{
  "num_classes": 4,
  "activation": "gelu",
  "wave_strides": [5, 4, 4, 2],
  "layers": 14,
  "loss": "cross_entropy",
  "init": "kaiming_normal",
  "beta2": 0.95,
  "max_precond_dim": 1024,
  "adamw_lr_other_params": 0.0026,
  "grad_clip": 1.0,
  "steps": 6300,
  "weight_decay": 0.2
}
Rows from block 3 of a small sound classifier, named by matrix and row number. Rows with one number belong to one neuron. Each number is 50 + 10 x the weight over its row's rms, rounded and kept within 0 to 99. All counts start at 0.
Before each neuron's rows are labels from the 100 clips, of 14976, where the neuron reaches its highest value: "responds to" is what is common among them. Only what is clearly more common there than usual is listed. The data: acted Russian speech (Dusha). In brackets: how many of the 100, against the usual share in percent.
# fc1: MLP up (model.blocks.3.mlp.fc1.weight, 768x192), inputs 0-63
# fc2: MLP down (model.blocks.3.mlp.fc2.weight, 192x768, transposed), outputs 0-63

responds to: emotion: angry (57 vs 18.8)
fc1.543:61 55 51 42 63 43 32 31 51 44 59 59 67 48 60 54 53 47 59 43 50 43 57 39 81 62 54 49 44 32 53 51 61 61 49 73 51 54 50 47 64 43 56 28 37 58 65 51 59 54 54 51 36 46 48 52 38 42 44 53 51 58 50 55
fc2.543:40 49 55 36 51 43 54 56 44 60 41 50 52 51 49 66 55 46 44 32 68 52 43 39 53 49 45 42 34 34 51 48 69 28 54 35 57 64 54 64 37 54 52 48 50 64 66 58 57 63 47 59 64 62 72 50 46 67 46 43 55 61 51 53

responds to: emotion: positive (38 vs 18.5)
fc1.132:53 49 44 69 50 41 46 47 33 50 51 65 49 40 47 57 49 55 37 61 43 42 41 51 69 49 57 42 44 59 74 52 43 54 58 53 47 33 48 51 40 57 62 34 50 48 29 36 69 60 44 49 42 52 45 52 42 46 47 52 34 48 35 41
fc2.132:56 47 80 54 63 58 43 61 53 56 67 45 70 48 55 71 48 54 45 49 55 53 51 37 34 38 64 41 32 69 52 47 45 57 49 65 46 58 44 37 57 41 38 57 42 57 57 47 49 48 45 70 64 45 56 34 38 48 47 44 52 62 48 68

responds to: emotion: positive (42 vs 18.5)
fc1.741:51 61 66 47 53 50 49 30 58 45 39 56 22 48 46 35 56 64 45 46 56 61 38 59 62 54 41 46 55 56 73 43 54 45 61 61 69 55 38 32 56 61 39 30 60 47 69 49 44 47 46 43 59 53 35 41 52 20 68 29 51 44 68 50
fc2.741:56 55 61 58 45 42 80 52 52 39 47 36 26 70 53 54 47 55 67 57 59 54 49 34 46 46 41 53 57 59 23 49 46 62 52 43 43 55 54 55 65 40 67 61 41 83 49 53 54 50 51 49 49 60 46 54 68 57 51 56 53 37 49 49

responds to: emotion: angry (40 vs 18.8)
fc1.248:48 53 34 66 60 64 54 39 30 42 48 69 45 68 42 51 50 52 52 48 46 45 63 38 47 51 50 41 41 36 51 55 49 58 59 60 63 33 38 42 37 61 45 66 44 47 44 50 49 44 46 43 54 49 46 58 48 35 43 72 46 46 48 37
fc2.248:46 53 59 37 56 54 71 54 51 55 52 49 47 50 41 49 44 65 67 53 61 61 71 50 61 47 37 54 48 54 43 56 61 59 51 42 63 44 51 60 45 51 49 51 47 52 43 50 44 59 62 55 53 46 63 51 36 34 61 70 57 36 43 53

responds to: emotion: angry (46 vs 18.8)
fc1.500:30 33 51 41 45 57 62 68 53 73 52 58 45 59 41 75 51 36 56 47 59 49 60 35 40 46 57 64 70 59 73 44 46 46 47 63 50 43 45 51 64 66 47 61 52 57 37 55 49 56 37 61 55 47 58 50 57 55 48 54 54 56 45 38
fc2.500:60 66 59 44 37 37 46 49 49 49 43 40 54 58 39 56 13 68 48 64 48 50 31 79 50 62 50 44 55 53 45 38 51 45 68 46 51 60 54 51 53 62 41 45 62 44 69 42 42 63 61 42 48 38 66 47 54 60 42 54 32 47 45 55

responds to: emotion: angry (46 vs 18.8)
fc1.209:38 53 56 64 28 38 53 54 64 49 44 55 51 69 60 64 40 41 43 33 55 42 54 45 60 40 29 54 55 64 43 37 57 39 48 57 49 49 79 57 58 35 64 48 38 65 70 68 69 35 51 60 50 62 38 50 52 40 46 52 44 56 41 29
fc2.209:48 40 57 35 55 37 59 53 45 60 58 36 42 71 51 64 51 61 73 61 40 43 56 23 51 41 65 53 59 49 38 58 45 46 50 57 50 42 51 23 46 37 52 53 64 53 41 50 70 61 48 49 68 54 43 42 54 54 30 51 50 54 48 45

responds to: emotion: neutral (60 vs 35.3)
fc1.181:63 56 58 45 58 43 31 46 60 43 39 36 47 44 57 41 40 46 69 52 44 51 51 41 58 63 68 41 41 74 39 55 44 40 41 42 33 62 53 48 55 58 50 54 53 45 45 48 62 47 62 36 48 39 37 63 47 44 54 47 66 54 48 38
fc2.181:56 57 50 57 46 35 70 44 49 39 45 71 49 53 46 49 49 58 48 57 41 72 32 41 50 27 69 33 54 48 47 48 62 45 56 58 44 48 54 51 55 71 38 45 53 49 63 67 56 44 55 16 50 51 46 49 56 48 47 45 41 55 68 50

responds to: emotion: angry (49 vs 18.8)
fc1.328:53 36 48 58 53 42 39 40 66 56 48 35 52 58 42 83 66 51 48 68 40 39 53 48 25 50 52 57 68 40 62 50 43 35 68 38 71 44 51 38 40 26 76 60 57 51 32 42 52 40 43 43 47 63 49 65 50 50 61 54 35 43 42 66
fc2.328:57 40 45 62 49 55 42 59 50 50 61 56 49 52 58 50 51 70 51 54 50 36 56 47 55 52 38 51 60 41 66 63 40 29 44 36 53 47 53 59 54 55 46 42 63 46 60 52 37 53 22 46 45 37 49 49 59 46 47 56 49 43 68 58

responds to: emotion: angry (41 vs 18.8)
fc1.632:36 54 41 58 47 36 56 55 49 49 52 37 40 32 48 62 47 63 50 45 38 44 38 48 35 57 39 45 57 34 38 51 44 57 75 46 38 46 51 49 59 31 67 53 60 36 41 55 46 42 69 41 66 50 43 38 69 42 38 33 49 54 51 60
fc2.632:80 65 33 77 51 34 62 57 43 48 42 53 42 57 69 39 59 46 38 54 67 44 57 37 57 44 65 53 65 57 49 56 59 38 40 60 56 47 44 51 51 62 60 51 61 58 43 50 55 49 55 64 35 48 44 53 55 59 33 46 40 48 49 50

responds to: emotion: angry (45 vs 18.8)
fc1.299:50 55 45 58 64 31 59 46 42 54 34 44 44 66 66 45 38 52 55 36 66 46 38 64 47 43 50 45 56 45 44 75 57 40 56 47 66 68 56 48 65 44 43 57 42 51 53 52 51 51 60 40 40 55 48 45 52 44 49 28 49 37 68 57
fc2.299:38 52 64 61 52 64 60 58 48 61 41 30 49 61 62 36 28 53 43 62 43 37 44 74 46 44 59 67 39 67 53 50 50 49 45 56 34 55 52 49 71 50 48 41 48 54 57 68 51 75 44 51 39 31 50 47 65 64 43 46 56 51 55 45

responds to: emotion: angry (44 vs 18.8)
fc1.647:37 45 59 55 50 52 45 63 56 52 45 45 49 38 51 36 50 48 61 37 49 44 39 60 49 48 62 45 60 40 52 50 70 42 63 40 58 51 42 57 50 46 58 53 51 55 48 37 65 47 62 61 61 70 50 51 45 58 42 53 62 60 59 47
fc2.647:42 54 35 71 40 30 46 69 55 51 47 33 48 41 55 43 54 58 49 60 49 40 78 22 46 53 39 42 56 45 62 55 58 61 67 45 46 50 30 42 44 55 31 45 58 50 57 58 41 63 44 54 52 47 74 51 46 55 53 59 52 41 44 41

responds to: emotion: angry (40 vs 18.8)
fc1.570:49 41 62 54 42 49 39 41 38 40 48 48 57 59 52 56 19 62 54 54 58 37 56 49 44 51 35 58 43 51 28 52 67 58 43 48 54 59 47 40 61 50 59 47 45 52 52 42 49 57 61 53 48 44 45 44 42 46 28 38 61 57 41 36
fc2.570:46 54 32 51 47 62 61 63 42 44 62 57 35 47 52 37 52 53 52 48 57 53 56 47 61 53 47 56 41 41 35 28 54 67 44 42 46 48 56 33 42 59 32 31 56 63 59 32 48 43 48 43 71 47 56 39 36 69 40 52 55 44 43 43

responds to: emotion: angry (39 vs 18.8)
fc1.321:43 50 58 38 58 55 35 52 58 56 31 61 55 44 68 36 53 48 51 35 48 38 47 50 56 44 40 58 54 75 52 49 48 57 38 63 65 49 40 43 59 43 45 63 42 55 44 55 57 49 58 70 51 56 69 47 31 59 55 48 31 44 49 23
fc2.321:54 41 53 40 48 56 49 29 44 50 61 60 53 46 64 38 48 72 49 45 43 53 33 34 48 60 41 74 58 65 35 49 56 48 41 45 60 66 44 47 68 69 70 52 44 61 41 36 61 42 46 40 42 65 44 61 52 51 48 49 53 63 65 53

responds to: emotion: angry (39 vs 18.8)
fc1.764:41 40 39 60 53 33 50 66 45 59 40 56 42 53 59 68 72 53 51 51 31 47 62 36 41 30 54 44 46 24 47 63 58 48 58 50 55 49 35 28 43 29 49 58 59 45 52 52 49 41 50 44 42 56 39 43 63 62 53 44 47 47 30 65
fc2.764:67 63 33 65 50 42 44 71 63 41 52 42 57 43 58 55 55 53 39 56 56 46 44 54 51 56 41 45 47 55 51 46 56 49 59 41 56 54 48 48 57 32 45 46 41 27 53 60 51 71 48 45 37 45 49 55 60 32 54 49 42 58 42 55

responds to: emotion: angry (49 vs 18.8)
fc1.450:50 65 61 51 50 47 52 39 55 41 32 53 52 55 57 63 50 54 59 51 54 49 53 38 49 49 71 46 31 53 64 51 68 56 68 60 68 61 46 52 48 41 54 52 37 63 36 40 45 34 40 52 50 44 57 52 51 41 62 46 66 36 50 49
fc2.450:40 42 50 55 48 62 35 57 73 68 49 50 63 49 60 77 51 62 59 74 35 62 66 41 66 37 52 62 54 54 36 60 41 49 35 53 59 20 52 58 51 55 46 34 55 52 60 51 54 37 38 60 38 46 28 67 57 36 37 52 48 51 48 41

responds to: emotion: angry (39 vs 18.8)
fc1.659:50 34 59 52 62 56 39 42 60 49 34 42 53 62 45 56 44 44 54 40 41 57 52 26 28 38 53 46 61 41 53 61 50 46 48 45 43 53 49 48 44 42 46 63 53 39 55 49 40 60 45 65 57 42 52 44 50 47 45 61 55 61 63 51
fc2.659:26 57 39 55 68 62 44 48 59 48 71 43 60 43 66 41 40 58 43 51 43 44 55 70 39 30 30 69 36 49 39 50 39 56 47 63 51 30 53 47 51 54 64 56 39 44 48 59 62 66 49 49 61 41 41 39 39 61 53 38 61 44 44 67

responds to: emotion: angry (43 vs 18.8)
fc1.540:44 51 44 55 47 26 51 62 40 42 37 47 55 57 68 54 49 58 60 55 43 47 47 38 49 38 69 60 54 50 35 33 39 66 47 61 64 52 63 46 33 67 40 29 48 56 46 51 51 38 41 56 63 51 50 61 44 59 40 60 57 38 60 47
fc2.540:45 35 61 61 50 48 50 43 49 29 41 44 71 58 69 43 51 55 55 27 56 44 56 64 63 52 55 49 29 42 56 48 40 49 47 46 61 44 58 51 61 47 36 37 52 61 48 51 50 40 31 36 39 57 48 36 48 43 46 50 35 44 40 43

responds to: emotion: sad (55 vs 27.3)
fc1.638:60 49 54 51 39 55 50 32 58 42 49 48 47 55 69 38 42 45 50 49 50 45 46 53 31 56 56 59 61 50 46 71 22 53 67 70 64 34 60 52 49 62 40 47 56 55 62 59 43 49 35 26 40 62 55 64 50 22 64 58 61 52 44 63
fc2.638:43 47 38 66 40 38 53 68 54 46 55 53 65 46 37 46 45 58 40 36 44 58 53 51 37 47 30 49 59 47 57 47 61 49 49 61 59 72 59 57 57 59 73 47 66 33 25 45 45 66 67 52 44 29 59 48 56 65 56 61 66 50 57 60

responds to: emotion: positive (47 vs 18.5)
fc1.747:48 66 40 55 55 54 40 53 44 51 52 54 52 74 31 33 60 43 54 56 52 38 54 43 47 39 57 67 51 54 45 35 30 44 49 49 45 33 46 53 38 50 73 29 45 39 49 50 62 56 50 59 52 52 35 55 57 44 41 47 22 45 56 35
fc2.747:73 64 46 52 40 41 55 67 50 53 45 59 52 41 63 45 56 69 44 54 49 49 49 52 50 39 43 67 45 43 61 56 56 47 58 61 54 32 66 60 51 25 57 31 43 46 60 43 45 35 58 43 44 39 68 56 26 38 62 40 40 50 47 51

responds to: emotion: angry (41 vs 18.8)
fc1.153:58 61 63 44 50 40 75 53 59 51 37 60 45 60 42 51 37 61 68 42 32 25 75 38 50 46 57 53 55 68 63 54 58 51 58 56 52 57 49 54 43 31 48 53 51 69 55 44 52 49 38 51 44 39 48 53 59 50 54 58 47 70 49 58
fc2.153:60 59 58 27 44 54 61 50 39 43 48 50 34 29 48 49 49 61 70 56 54 51 49 58 48 54 53 60 49 51 49 57 41 45 46 47 44 40 45 69 42 49 46 59 45 43 52 53 51 48 45 28 38 44 49 67 61 87 47 55 51 43 38 50

responds to: emotion: angry (39 vs 18.8)
fc1.478:45 44 53 42 53 38 53 48 46 41 42 47 57 51 59 45 34 39 60 50 42 44 68 35 67 49 29 72 51 47 50 46 62 45 30 53 65 39 50 49 29 49 39 51 58 43 53 36 58 39 41 57 42 44 46 54 54 46 54 57 36 36 34 45
fc2.478:39 43 57 60 66 56 57 45 38 40 60 47 36 67 55 58 48 58 42 40 47 60 51 61 64 46 42 66 46 39 47 61 43 64 57 40 51 51 46 38 52 47 48 43 40 53 41 44 58 34 39 65 50 55 49 66 73 54 48 52 64 43 48 48