From a checkpoint of a small sound classifier.
Model: arch convnext, layers 14, width 192.
Training: soap at rate 0.0015, 6300 steps, batches of 64, held-out accuracy 62%.
Data: trained on acted Russian speech (Dusha), 26041 training examples, 15.5 epochs.
Rows from block 8 of a small sound classifier, named by matrix and row number. Rows with one number belong to one neuron. Each number is 500 + 50 x the weight over its row's rms, rounded and kept within 0 to 999. All counts start at 0. Numbers have three digits each. After the name is the row's rms in percent of the matrix's.
After each neuron's rows are labels from the 100 clips, of 14976, where the neuron reaches its highest value: "strongest on" is what is common among them. Only what is clearly more common there than usual is listed. The data: acted Russian speech (Dusha).
# fc1: MLP up (model.blocks.8.mlp.fc1.weight, 768x192), inputs 32-63
# fc2: MLP down (model.blocks.8.mlp.fc2.weight, 192x768, transposed), outputs 32-63

fc1.580 095:450561582470549430515521405507413438501504531564434517393515421473573544449545470497487544492582
fc2.580 097:507504510438532480550485548435624575525523507608488440474494536518482505490487395466432555501557
strongest on: emotion: positive

fc1.364 091:474515548481508512492491558442572484511483536501552566404593513410420470489476446567560518476570
fc2.364 106:614535497426436481504536542561470409578583591497443503487527453535510455510476474471595486521478
strongest on: emotion: angry

fc1.284 103:489506484473487515457482478533567484511495475410484508586522439490432561466560490630521518480486
fc2.284 099:422497481547481528423440441455512552435509410474516493477469493491567591455516465399410501522512
strongest on: emotion: angry

fc1.80 102:504420483449466513465524462478495524533508509517480492494518520493525455502562627465529619498446
fc2.80 093:511651484521524535529463458445491459488492595538431446513515570496499530538511521522526524446476
strongest on: emotion: angry

fc1.566 107:512476508427464466479483495443535470362554443512497539515426463512450539478523502510555527509445
fc2.566 106:535476519493467530505532396530540511514536519513505437458462391519549436464494407530472536498501
strongest on: emotion: angry

fc1.763 105:513529517537507498495524394490458499479508446445466493544388515500519564540574465543508455516557
fc2.763 097:660411488469442532371564469492482540489527529447492486583466415528372526567495493486566502558562
strongest on: emotion: sad

fc1.326 097:516492436521476478524550537484477522424481519449394474543435469457462504454437550515479485574492
fc2.326 100:593501449428426472490493451474467489572379620517514454564480553503428490525613616452597505490500
strongest on: emotion: sad

fc1.472 080:552437509583538567481561556543512433404411505488507554467558532442536469500486536519410520524639
fc2.472 097:556450441505385497489464557478498514451546601509472471588456456504495460445560527541454539503570
strongest on: emotion: positive

fc1.733 096:389516455605395460471513442527495445531467453446451540494504560473545525501485544495500487520540
fc2.733 096:512545455531539533481465520500485456600464513556482529465518524473468530508520468598526487518537
strongest on: emotion: positive

fc1.73 098:546493536537480503489484386487557514553534482414458487574489457469467510407498467492592450538473
fc2.73 099:613466548570430550546411528535549485590464485466539461574520531484550500517454561500460505492527
strongest on: emotion: sad

fc1.549 110:478489485446484556546501535533557402560489448506517474503411448544528549545339452544629562499423
fc2.549 103:453491406505612561450486402437521487539492471468491546515558435514438530497438451417466511579480
strongest on: emotion: sad

fc1.390 095:511493512475461525531545471491553463556521455454464497431525586471487566590450615503491433472518
fc2.390 088:460457528504464503554501470496441629486540449618465456500550470388519669506593513418477559475447
strongest on: emotion: positive

fc1.356 115:513472469586563367447459477437528475500431556529558501520511456538437576507549483542503493533540
fc2.356 107:579530505485544507504579576469566567446521364503445584469535556595510596504530483512600513473445
strongest on: emotion: angry

fc1.683 092:451486443454525443533503393476460529501523490651435435428525513476529480513449557507469439571532
fc2.683 097:523535499514485446497612470514489454459428500532439598490555525483419539557395506519565480560443
strongest on: emotion: sad

fc1.292 097:530440519417435487587472539495469510490453456513586450574518476415551479491491580488440460489613
fc2.292 108:545535426543505525500552495501491602537530518504498506588522465512418480515565446557382491453637
strongest on: emotion: positive

fc1.454 107:444442461486507466538490460591547580539465551444501454450508443479550572540582562529575513518427
fc2.454 109:466526540530422551399447605504516554513443520449508416488474495552410526450549506421475517493562
strongest on: emotion: sad

fc1.373 099:558516435449482477518566570621470457467496499458494456444526498503459567489525499485479426503501
fc2.373 105:514543537467498534532496398445425492415518455462493415470501477572571448499504553604406506453452
strongest on: emotion: positive

fc1.188 093:426442481549520446481503563558517551509492374526537512506648502481542481456497561512527506456467
fc2.188 096:408519481597499468457466479450546448498512507475496541507420484433501461441448472525606524493506
strongest on: emotion: sad

fc1.12 099:389518549516499537491518441472539439578518547519570449507581488494443543512499510477487394513522
fc2.12 100:596509539460485518537585479497547480523490518607521583536476374537531463482502480494447466582429
strongest on: emotion: sad

fc1.560 111:467457483549456519451509590515471507563502466439460560460564445496518535474588525530449494459447
fc2.560 111:633516514427522507472495521476506519468417499459484560478495448527436553497532485511634440520457
strongest on: emotion: angry

fc1.550 093:607432386424515541506571595512509485516479492492476527523518536499482507472537557482516527527389
fc2.550 097:517607505385541487490528455506499506496467539512431466521437491431435504550534615472503491467508
strongest on: emotion: sad

fc1.318 105:468498485555485557510433541549506501525606500468555502550403527454467437405550504449499516445512
fc2.318 107:488451515568517528434520541549525505463525446552449557472471466506523552538473484546476538533475
strongest on: emotion: positive

fc1.375 101:477472500540417517513480557558572538481594538456514540525518483473470596510524487559521531513488
fc2.375 107:586495501533508479493392543582510445535474501609486476494557391550498521552498497511493541598411
strongest on: emotion: sad

fc1.181 103:416457420447467483377578410544556595492494477547419468557461585482498405584522490520509489490532
fc2.181 106:579551517441523572468459535452421468507500451563516406605518517517491519525458544461548502430518
strongest on: emotion: positive

fc1.85 101:486493564498437551535492537523476631467456485452429390464558547532523546513487447444537509478477
fc2.85 104:557578535432482513458495562456505546476586576427578472531573485531511498498539400458457561468509
strongest on: emotion: sad

fc1.210 103:490488428513526485445506501458455507477579508601552407507557572445442481475480527443528458467567
fc2.210 105:518447547476560423437478501518492446582545529533485506475531486486532549472431556546548564396449
strongest on: emotion: sad

fc1.282 085:486509459576527450496435519469527439473482608552441527467445574473503489470434501475605456475552
fc2.282 084:449476462483488478449525486516430580411582560491554453489584477495592516519516520542413597552439
strongest on: emotion: angry

fc1.709 115:476423439455465502495457545460515551411417541495515527521564483467517489590466470515484535510546
fc2.709 112:506528519536501534535495482574519467357544491506358483465543502574436458518451468525481520422499
strongest on: emotion: neutral

fc1.253 083:482560514563458503498510451531482431418493521548493446526469499462473524526440513530406534420519
fc2.253 094:500533543506531425519559508488489462456521456588475426571446494557498506591521532485478408533503
strongest on: emotion: angry

fc1.423 096:484519530386536457541563497459541449433376492457457466495430572507553494459516453496501543501526
fc2.423 096:546472426333518493493442604488408558453536474427588490532517505406454535521378464463552449567472
strongest on: emotion: positive

fc1.223 098:541535566499567436466503479486573545479427512380512495512453408437490517500426577456524510493559
fc2.223 109:406530439595533472488422542506549544623458464509514439509511516520532448464429524525514522513404
strongest on: emotion: sad

fc1.531 105:419487551527555449516559471596452527502540448492481476534521527506520563420542533458502496579425
fc2.531 109:475562535489565594534606593413556542486501479482436591590455602459523529576498506477434518497486
strongest on: emotion: positive

fc1.574 103:585380484446428505564474456488469481517515487494494505526458431498495458539559445474481467415447
fc2.574 102:536585481516532468509553474508521436436344573492544580489475484533493506544461474528445521503453
strongest on: emotion: neutral

fc1.635 106:533533496455412575577481497451497412364532441440561481468442570542548463495366528534581506564417
fc2.635 105:400514499413506436487491542485403415449632544410466573400479515497528543580452401515565431534525
strongest on: emotion: angry

fc1.15 088:443453441525506441481464514410537450529524550519526506511461566542540514472441573538478554573438
fc2.15 093:528534473527443471476562454521515499554490496519498460567543482425445554493502499452542553506478
strongest on: emotion: sad

fc1.754 099:484532512547512565440439508467456440527579571585536530455472483406487492427468517543479491520493
fc2.754 113:454471562564448537473525500489532533527417446497469464522610410536492491393611572456570533458501
strongest on: emotion: sad

fc1.61 103:517449518484432463552523472450517459581587548469442398525538596494517511495488491495468533511445
fc2.61 097:480389495554506532462509475454515485534487525436462567498488501492511516511480513471591400588493
strongest on: emotion: angry

fc1.597 089:574510537536501497565458527514469491553370494564489448410420469469574581493479514527505517471442
fc2.597 092:550512558458446477558543561417519528536485552557477463507497475580410568479552479486447501434505
strongest on: emotion: positive; emotion: angry

fc1.195 114:557485462490498526403507484455511527455426495511475522618465455542496423533482518486562573498494
fc2.195 107:480449430547575503533442560446462552467482501602529585468468452575527472531520516513485525572454
strongest on: emotion: angry

fc1.302 088:489520391453555477506503445553542412548502562449502559608423555501456485556519461534473513546469
fc2.302 089:543532547528563585511516532434522591547488535391528448563516548432494536466451492540496537465457
strongest on: emotion: sad

fc1.64 086:518496425542544561492509505479554437435418433545527588461529533461476517448540479542476526585500
fc2.64 095:595573479453463447465445531496551537596559440458553501445433453454456488414505452414511387548530
strongest on: emotion: positive

fc1.388 098:519612468567467414484465390460541452516470563555520518458437540519488510521456438378491447551470
fc2.388 096:481485517518561536506458554497471605519473475533486519493494460439411511424479500547371500558571
strongest on: emotion: sad

fc1.132 099:459446488526495571492472552502524559409518444493461458458573447489477555494523450541585548467447
fc2.132 101:450463577530487529479532502512446545532530431468486501509505594483453510561441526497514451519460
strongest on: emotion: angry

fc1.113 082:505527499571481534469430463513498498465554502417499617527485603520470414612500457504514571556439
fc2.113 079:502474503485393454503465542472548520448480530564572574486578399519500531574464448517478499498548
strongest on: emotion: positive

fc1.327 098:523415591536611439552537519473621509467400466527405461453547602455439487530506501542496408548520
fc2.327 109:505554553487497419607518485519547485421499527518439604533540551562536451557566462454499517514489
strongest on: emotion: angry

fc1.24 090:479496448492426512495537612496508421413492564512504462460543543554554521555465562552581547508585
fc2.24 095:424469540433546547478418437541463482439484452507530535476554439483446480554525503545472591469463
strongest on: emotion: neutral

fc1.532 096:481468373525502537537457521495529555481555492544583533541441452583455527395468553475411405544565
fc2.532 095:426478559483513541506485542421470499467513504586399543563553468541573631422531539580563473514477
strongest on: emotion: angry

fc1.185 110:447543584491598465381536517533509547403569485568527551478560486478524534524537519523545488414541
fc2.185 103:549492520525439613466570491571454420492384456483394561523510489463432480459448417523563496490446
strongest on: emotion: sad

fc1.452 094:444584517470441502469450530411516489525497464527545514543496560489523478498490494508531556491456
fc2.452 105:447506464414605397559548472529496500537503516500458502491528558438504559532452464497511418461521
strongest on: emotion: angry

fc1.365 089:619496564513616606493421531506532525458496564551508468476542438488468506555444499478514497492534
fc2.365 101:536561394522462517489490464532481511535493459504434517549483560465441501459513529564492447530522
strongest on: emotion: sad

fc1.166 100:530439452371436492549523425542506579493526562434585403461528516429492462516463493532576451465437
fc2.166 106:486496488462589403554513536414549477498501453508454480389577517548493529424531536490387477522429
strongest on: emotion: angry

fc1.486 099:492485547529625457478555453476532470538518476500542544507415514473484529519417541430555473424559
fc2.486 108:458588490420506397508532488492454545508499448481524546454486486522464540387417448502521509532481
strongest on: emotion: neutral

fc1.402 104:548476500566528455536535418524529481490493523470470574485453467476457500526524591559455488507535
fc2.402 104:466523504513456509530486478361495513428498553363450518419528462493585535559419462554505486526478
strongest on: emotion: angry

fc1.315 093:501625540534495500515459445547617539458483581543489518486534432500568415497614485491548518486434
fc2.315 105:504499583544537530599563463478492547442470496581502575481463522568423455578494556494470521488510
strongest on: emotion: angry

fc1.496 103:525514532552454476464474485525460475478430561516495545580488426544432547444512505559485512452476
fc2.496 108:559504555526554509533507574513528483412458475534485552526549426520518553409472509508547523496402
strongest on: emotion: angry

fc1.245 102:552533445536531452604544487485478479446472477552415483518606434449473533532446511401503451504504
fc2.245 095:520549498529457525484493531465564545533454480494568596576538524476503529435521476488496471473559
strongest on: emotion: sad

fc1.403 090:415600522465514576504502496525404512492491480539487502494563395442483497411492468418530517505480
fc2.403 090:535455411441526462503456567401508447481531481510452420552601552394528481424571575477607506539588
strongest on: emotion: sad

fc1.213 110:460535524525523518415518485521537476531518516510507537503551501612478473520500480440543567479467
fc2.213 107:516495530481518493493490483450517510531536454516477534543568499561526525373407485492485499512442
strongest on: emotion: sad

fc1.153 107:561574561544490417482465514596453519519529579471507482476461423469561454447484487443535538488484
fc2.153 096:535504445441484494495551526474496477459494429636411397551456582555497490571521485510473441460435
strongest on: emotion: sad

fc1.48 110:532471505534484506401491439523464527548439461502591507538481560506440558548466491392502503473609
fc2.48 110:485490497451466465545615486485529501553477528479478427555498510524607466505420500505501526513515
strongest on: emotion: sad

fc1.350 105:468537421473620446569524509520488496551413474481497528532574434472561481463471481417488458532474
fc2.350 104:542476553603396490550568451411490539444460483534443560502476561483473554488566528565591440507438
strongest on: emotion: sad

fc1.517 091:528509441433571462489469526491569508466499538591512520461408520545468403587472503544518517579398
fc2.517 098:530505566526529533460460482535533540495537440495517571553623513459512532518501459451394560410460
strongest on: emotion: neutral

fc1.219 105:454441501564535433506454553449503428526604421450507423599558481376520485477469402464534532451446
fc2.219 106:480498415500542521575486477458422502453453452501430612489442512500535505514536481427530409474494
strongest on: emotion: angry

fc1.745 094:435487502529454498517519515489468449527427464391509538550579518416582478452502526393561451522524
fc2.745 093:565482505538478550515493543504462535524399524443557586519504446450446434555490490579420347466477
strongest on: emotion: positive

fc1.634 111:531466487535456492566465449495456441505513506491475514591505438531480479462501592538520505489517
fc2.634 110:464645451558501564577472554484476439458517559533525585481543497482561551568492596480394572513494
strongest on: emotion: neutral

fc1.418 094:593501533458496558452425514533595490419500434485571574439504507451456594494518551471493482490456
fc2.418 089:513469532516589492495510555502499518430565557489436493420560436520592550509525535511558498472422
strongest on: emotion: angry