config = dict(
    arch='convnext',
    model='sound classifier',
    dataset='acted Russian speech (Dusha)',
    train_examples=26041,
    gain_aug_db=6,
    input='waveform_16khz',
    targets=['emotion'],
    num_classes=4,
    norm='layernorm',
    hidden_act='gelu',
    mlp_ratio=4,
    inner_norm=True,
    wave_strides=[5, 4, 4, 2],
    subsampling=2,
    layers=14,
    width=192,
    kernel_size=5,
    label_smoothing=0.05,
    loss='cross_entropy',
    init='kaiming_normal',
    residual_init='none',
    optimizer='soap',
    beta2=0.95,
    learning_rate=0.0015,
    beta1=0.9,
    shampoo_beta=0.95,
    eps=1e-08,
    precondition_frequency=20,
    max_precond_dim=1024,
    one_sided=False,
    adamw_lr_other_params=0.0026,
    max_grad_norm=1.0,
    max_steps=6300,
    batch_size=64,
    epochs=15.5,
    lr_schedule='cosine',
    final_lr_fraction=0.05,
    warmup_steps=310,
    weight_decay=0.2,
    adamw_weight_decay_other_params=0.01,
)
Rows from block 3 of a small sound classifier, named by matrix and row number. Rows with one number belong to one neuron. Each number is 500 + 50 x the weight over its row's rms, rounded and kept within 0 to 999. All counts start at 0. Numbers have three digits each.
After each neuron's rows are labels from the 100 clips, of 14976, where the neuron reaches its highest value: "strongest on" is what is common among them. Only what is clearly more common there than usual is listed. The data: acted Russian speech (Dusha).
# fc1: MLP up (model.blocks.3.mlp.fc1.weight, 768x192), inputs 64-127
# fc2: MLP down (model.blocks.3.mlp.fc2.weight, 192x768, transposed), outputs 64-127

fc1.724:539431498540509499576475446496519519525500454449516494477539546527442519415484475569500477500523426468569560515445460564589558522509436595544497462568538566437515440488512543371486444363485484
fc2.724:536574494484521512457494405481476464439451603543532490476576458512480511547445504479444539573533563493516495421547440583469441375483436522593487471547591453538496537385510464530525353552534558
strongest on: emotion: angry

fc1.122:376408538470531499466538508601456529549500559503518523507473545398490458545469615446528584467507550542474460466442510473552534551525500488484473542490487527415425419574526486437454482562507524
fc2.122:416553408591502529518495442459480561459482496596513499496432426446450509514557494501538436415442577529403511550589427448489502425542539580537529422648517481415459487546505485447579483517543483
strongest on: emotion: positive

fc1.736:532570493488509505468514445519536493532515511481514525452510496484488486431531474493536634505416531449478477517426609452528448539468496471559537484444540513528450609476520465421436577431471544
fc2.736:524470504467587431505494519486616497488566452468552507442560474517557506544503413480538421478458531562509519464451424460383447499450424430436498507450452495558538580442472383534507534418512518
strongest on: emotion: angry

fc1.248:462478570515414508496605524530550499551459410511569463513477529528578471511518486483535505445477536492402593549571527482517536497535412515465587546514424467535441525470535506471598469661508485
fc2.248:450528506411497514547486536444573463341465556495416480478522536433524584483464680544461515517436480638471461472579445540513544526359491423549475519493509492494568483538566481516586505455529495
strongest on: emotion: angry

fc1.685:416455477424465460498563512551462533503507450499514449493512525425550511541492465543479486423534538542493433501508434538451487454552444497542526552508513545469504532526437415517480461488478523
fc2.685:456491491557513599585499538475559463492526529555544484453461538461445519520482529506453470474568525526540499535484513520567492501455477414441472482587486503504391470459631535549441530466537563
strongest on: emotion: positive

fc1.244:490490432480504481421478585565425498518416602575461560514479436478462485543493475454482494476455524579514518423485582537456478527491524419555507462558595495457487372468533477483476511461510526
fc2.244:496477469548465430540522507530490534490587458404495472445504456545504566449522486427391495510545502526519505534569547391498534565566536608517513553592487491596499439534459446495565547411472550
strongest on: emotion: positive

fc1.764:552483500417583530543491400458523453428574479569474461591488486407564452502472478517517554479445434517498461526350583498512484503596481490420463515472375552589488515447507499481423478460537491
fc2.764:472494443556556480466459476473474494610523510540483508521457504417535548487568556596502420486552478469639505515582566582396473536445544551439443328514436531449585469515469492504493480510516429
strongest on: emotion: angry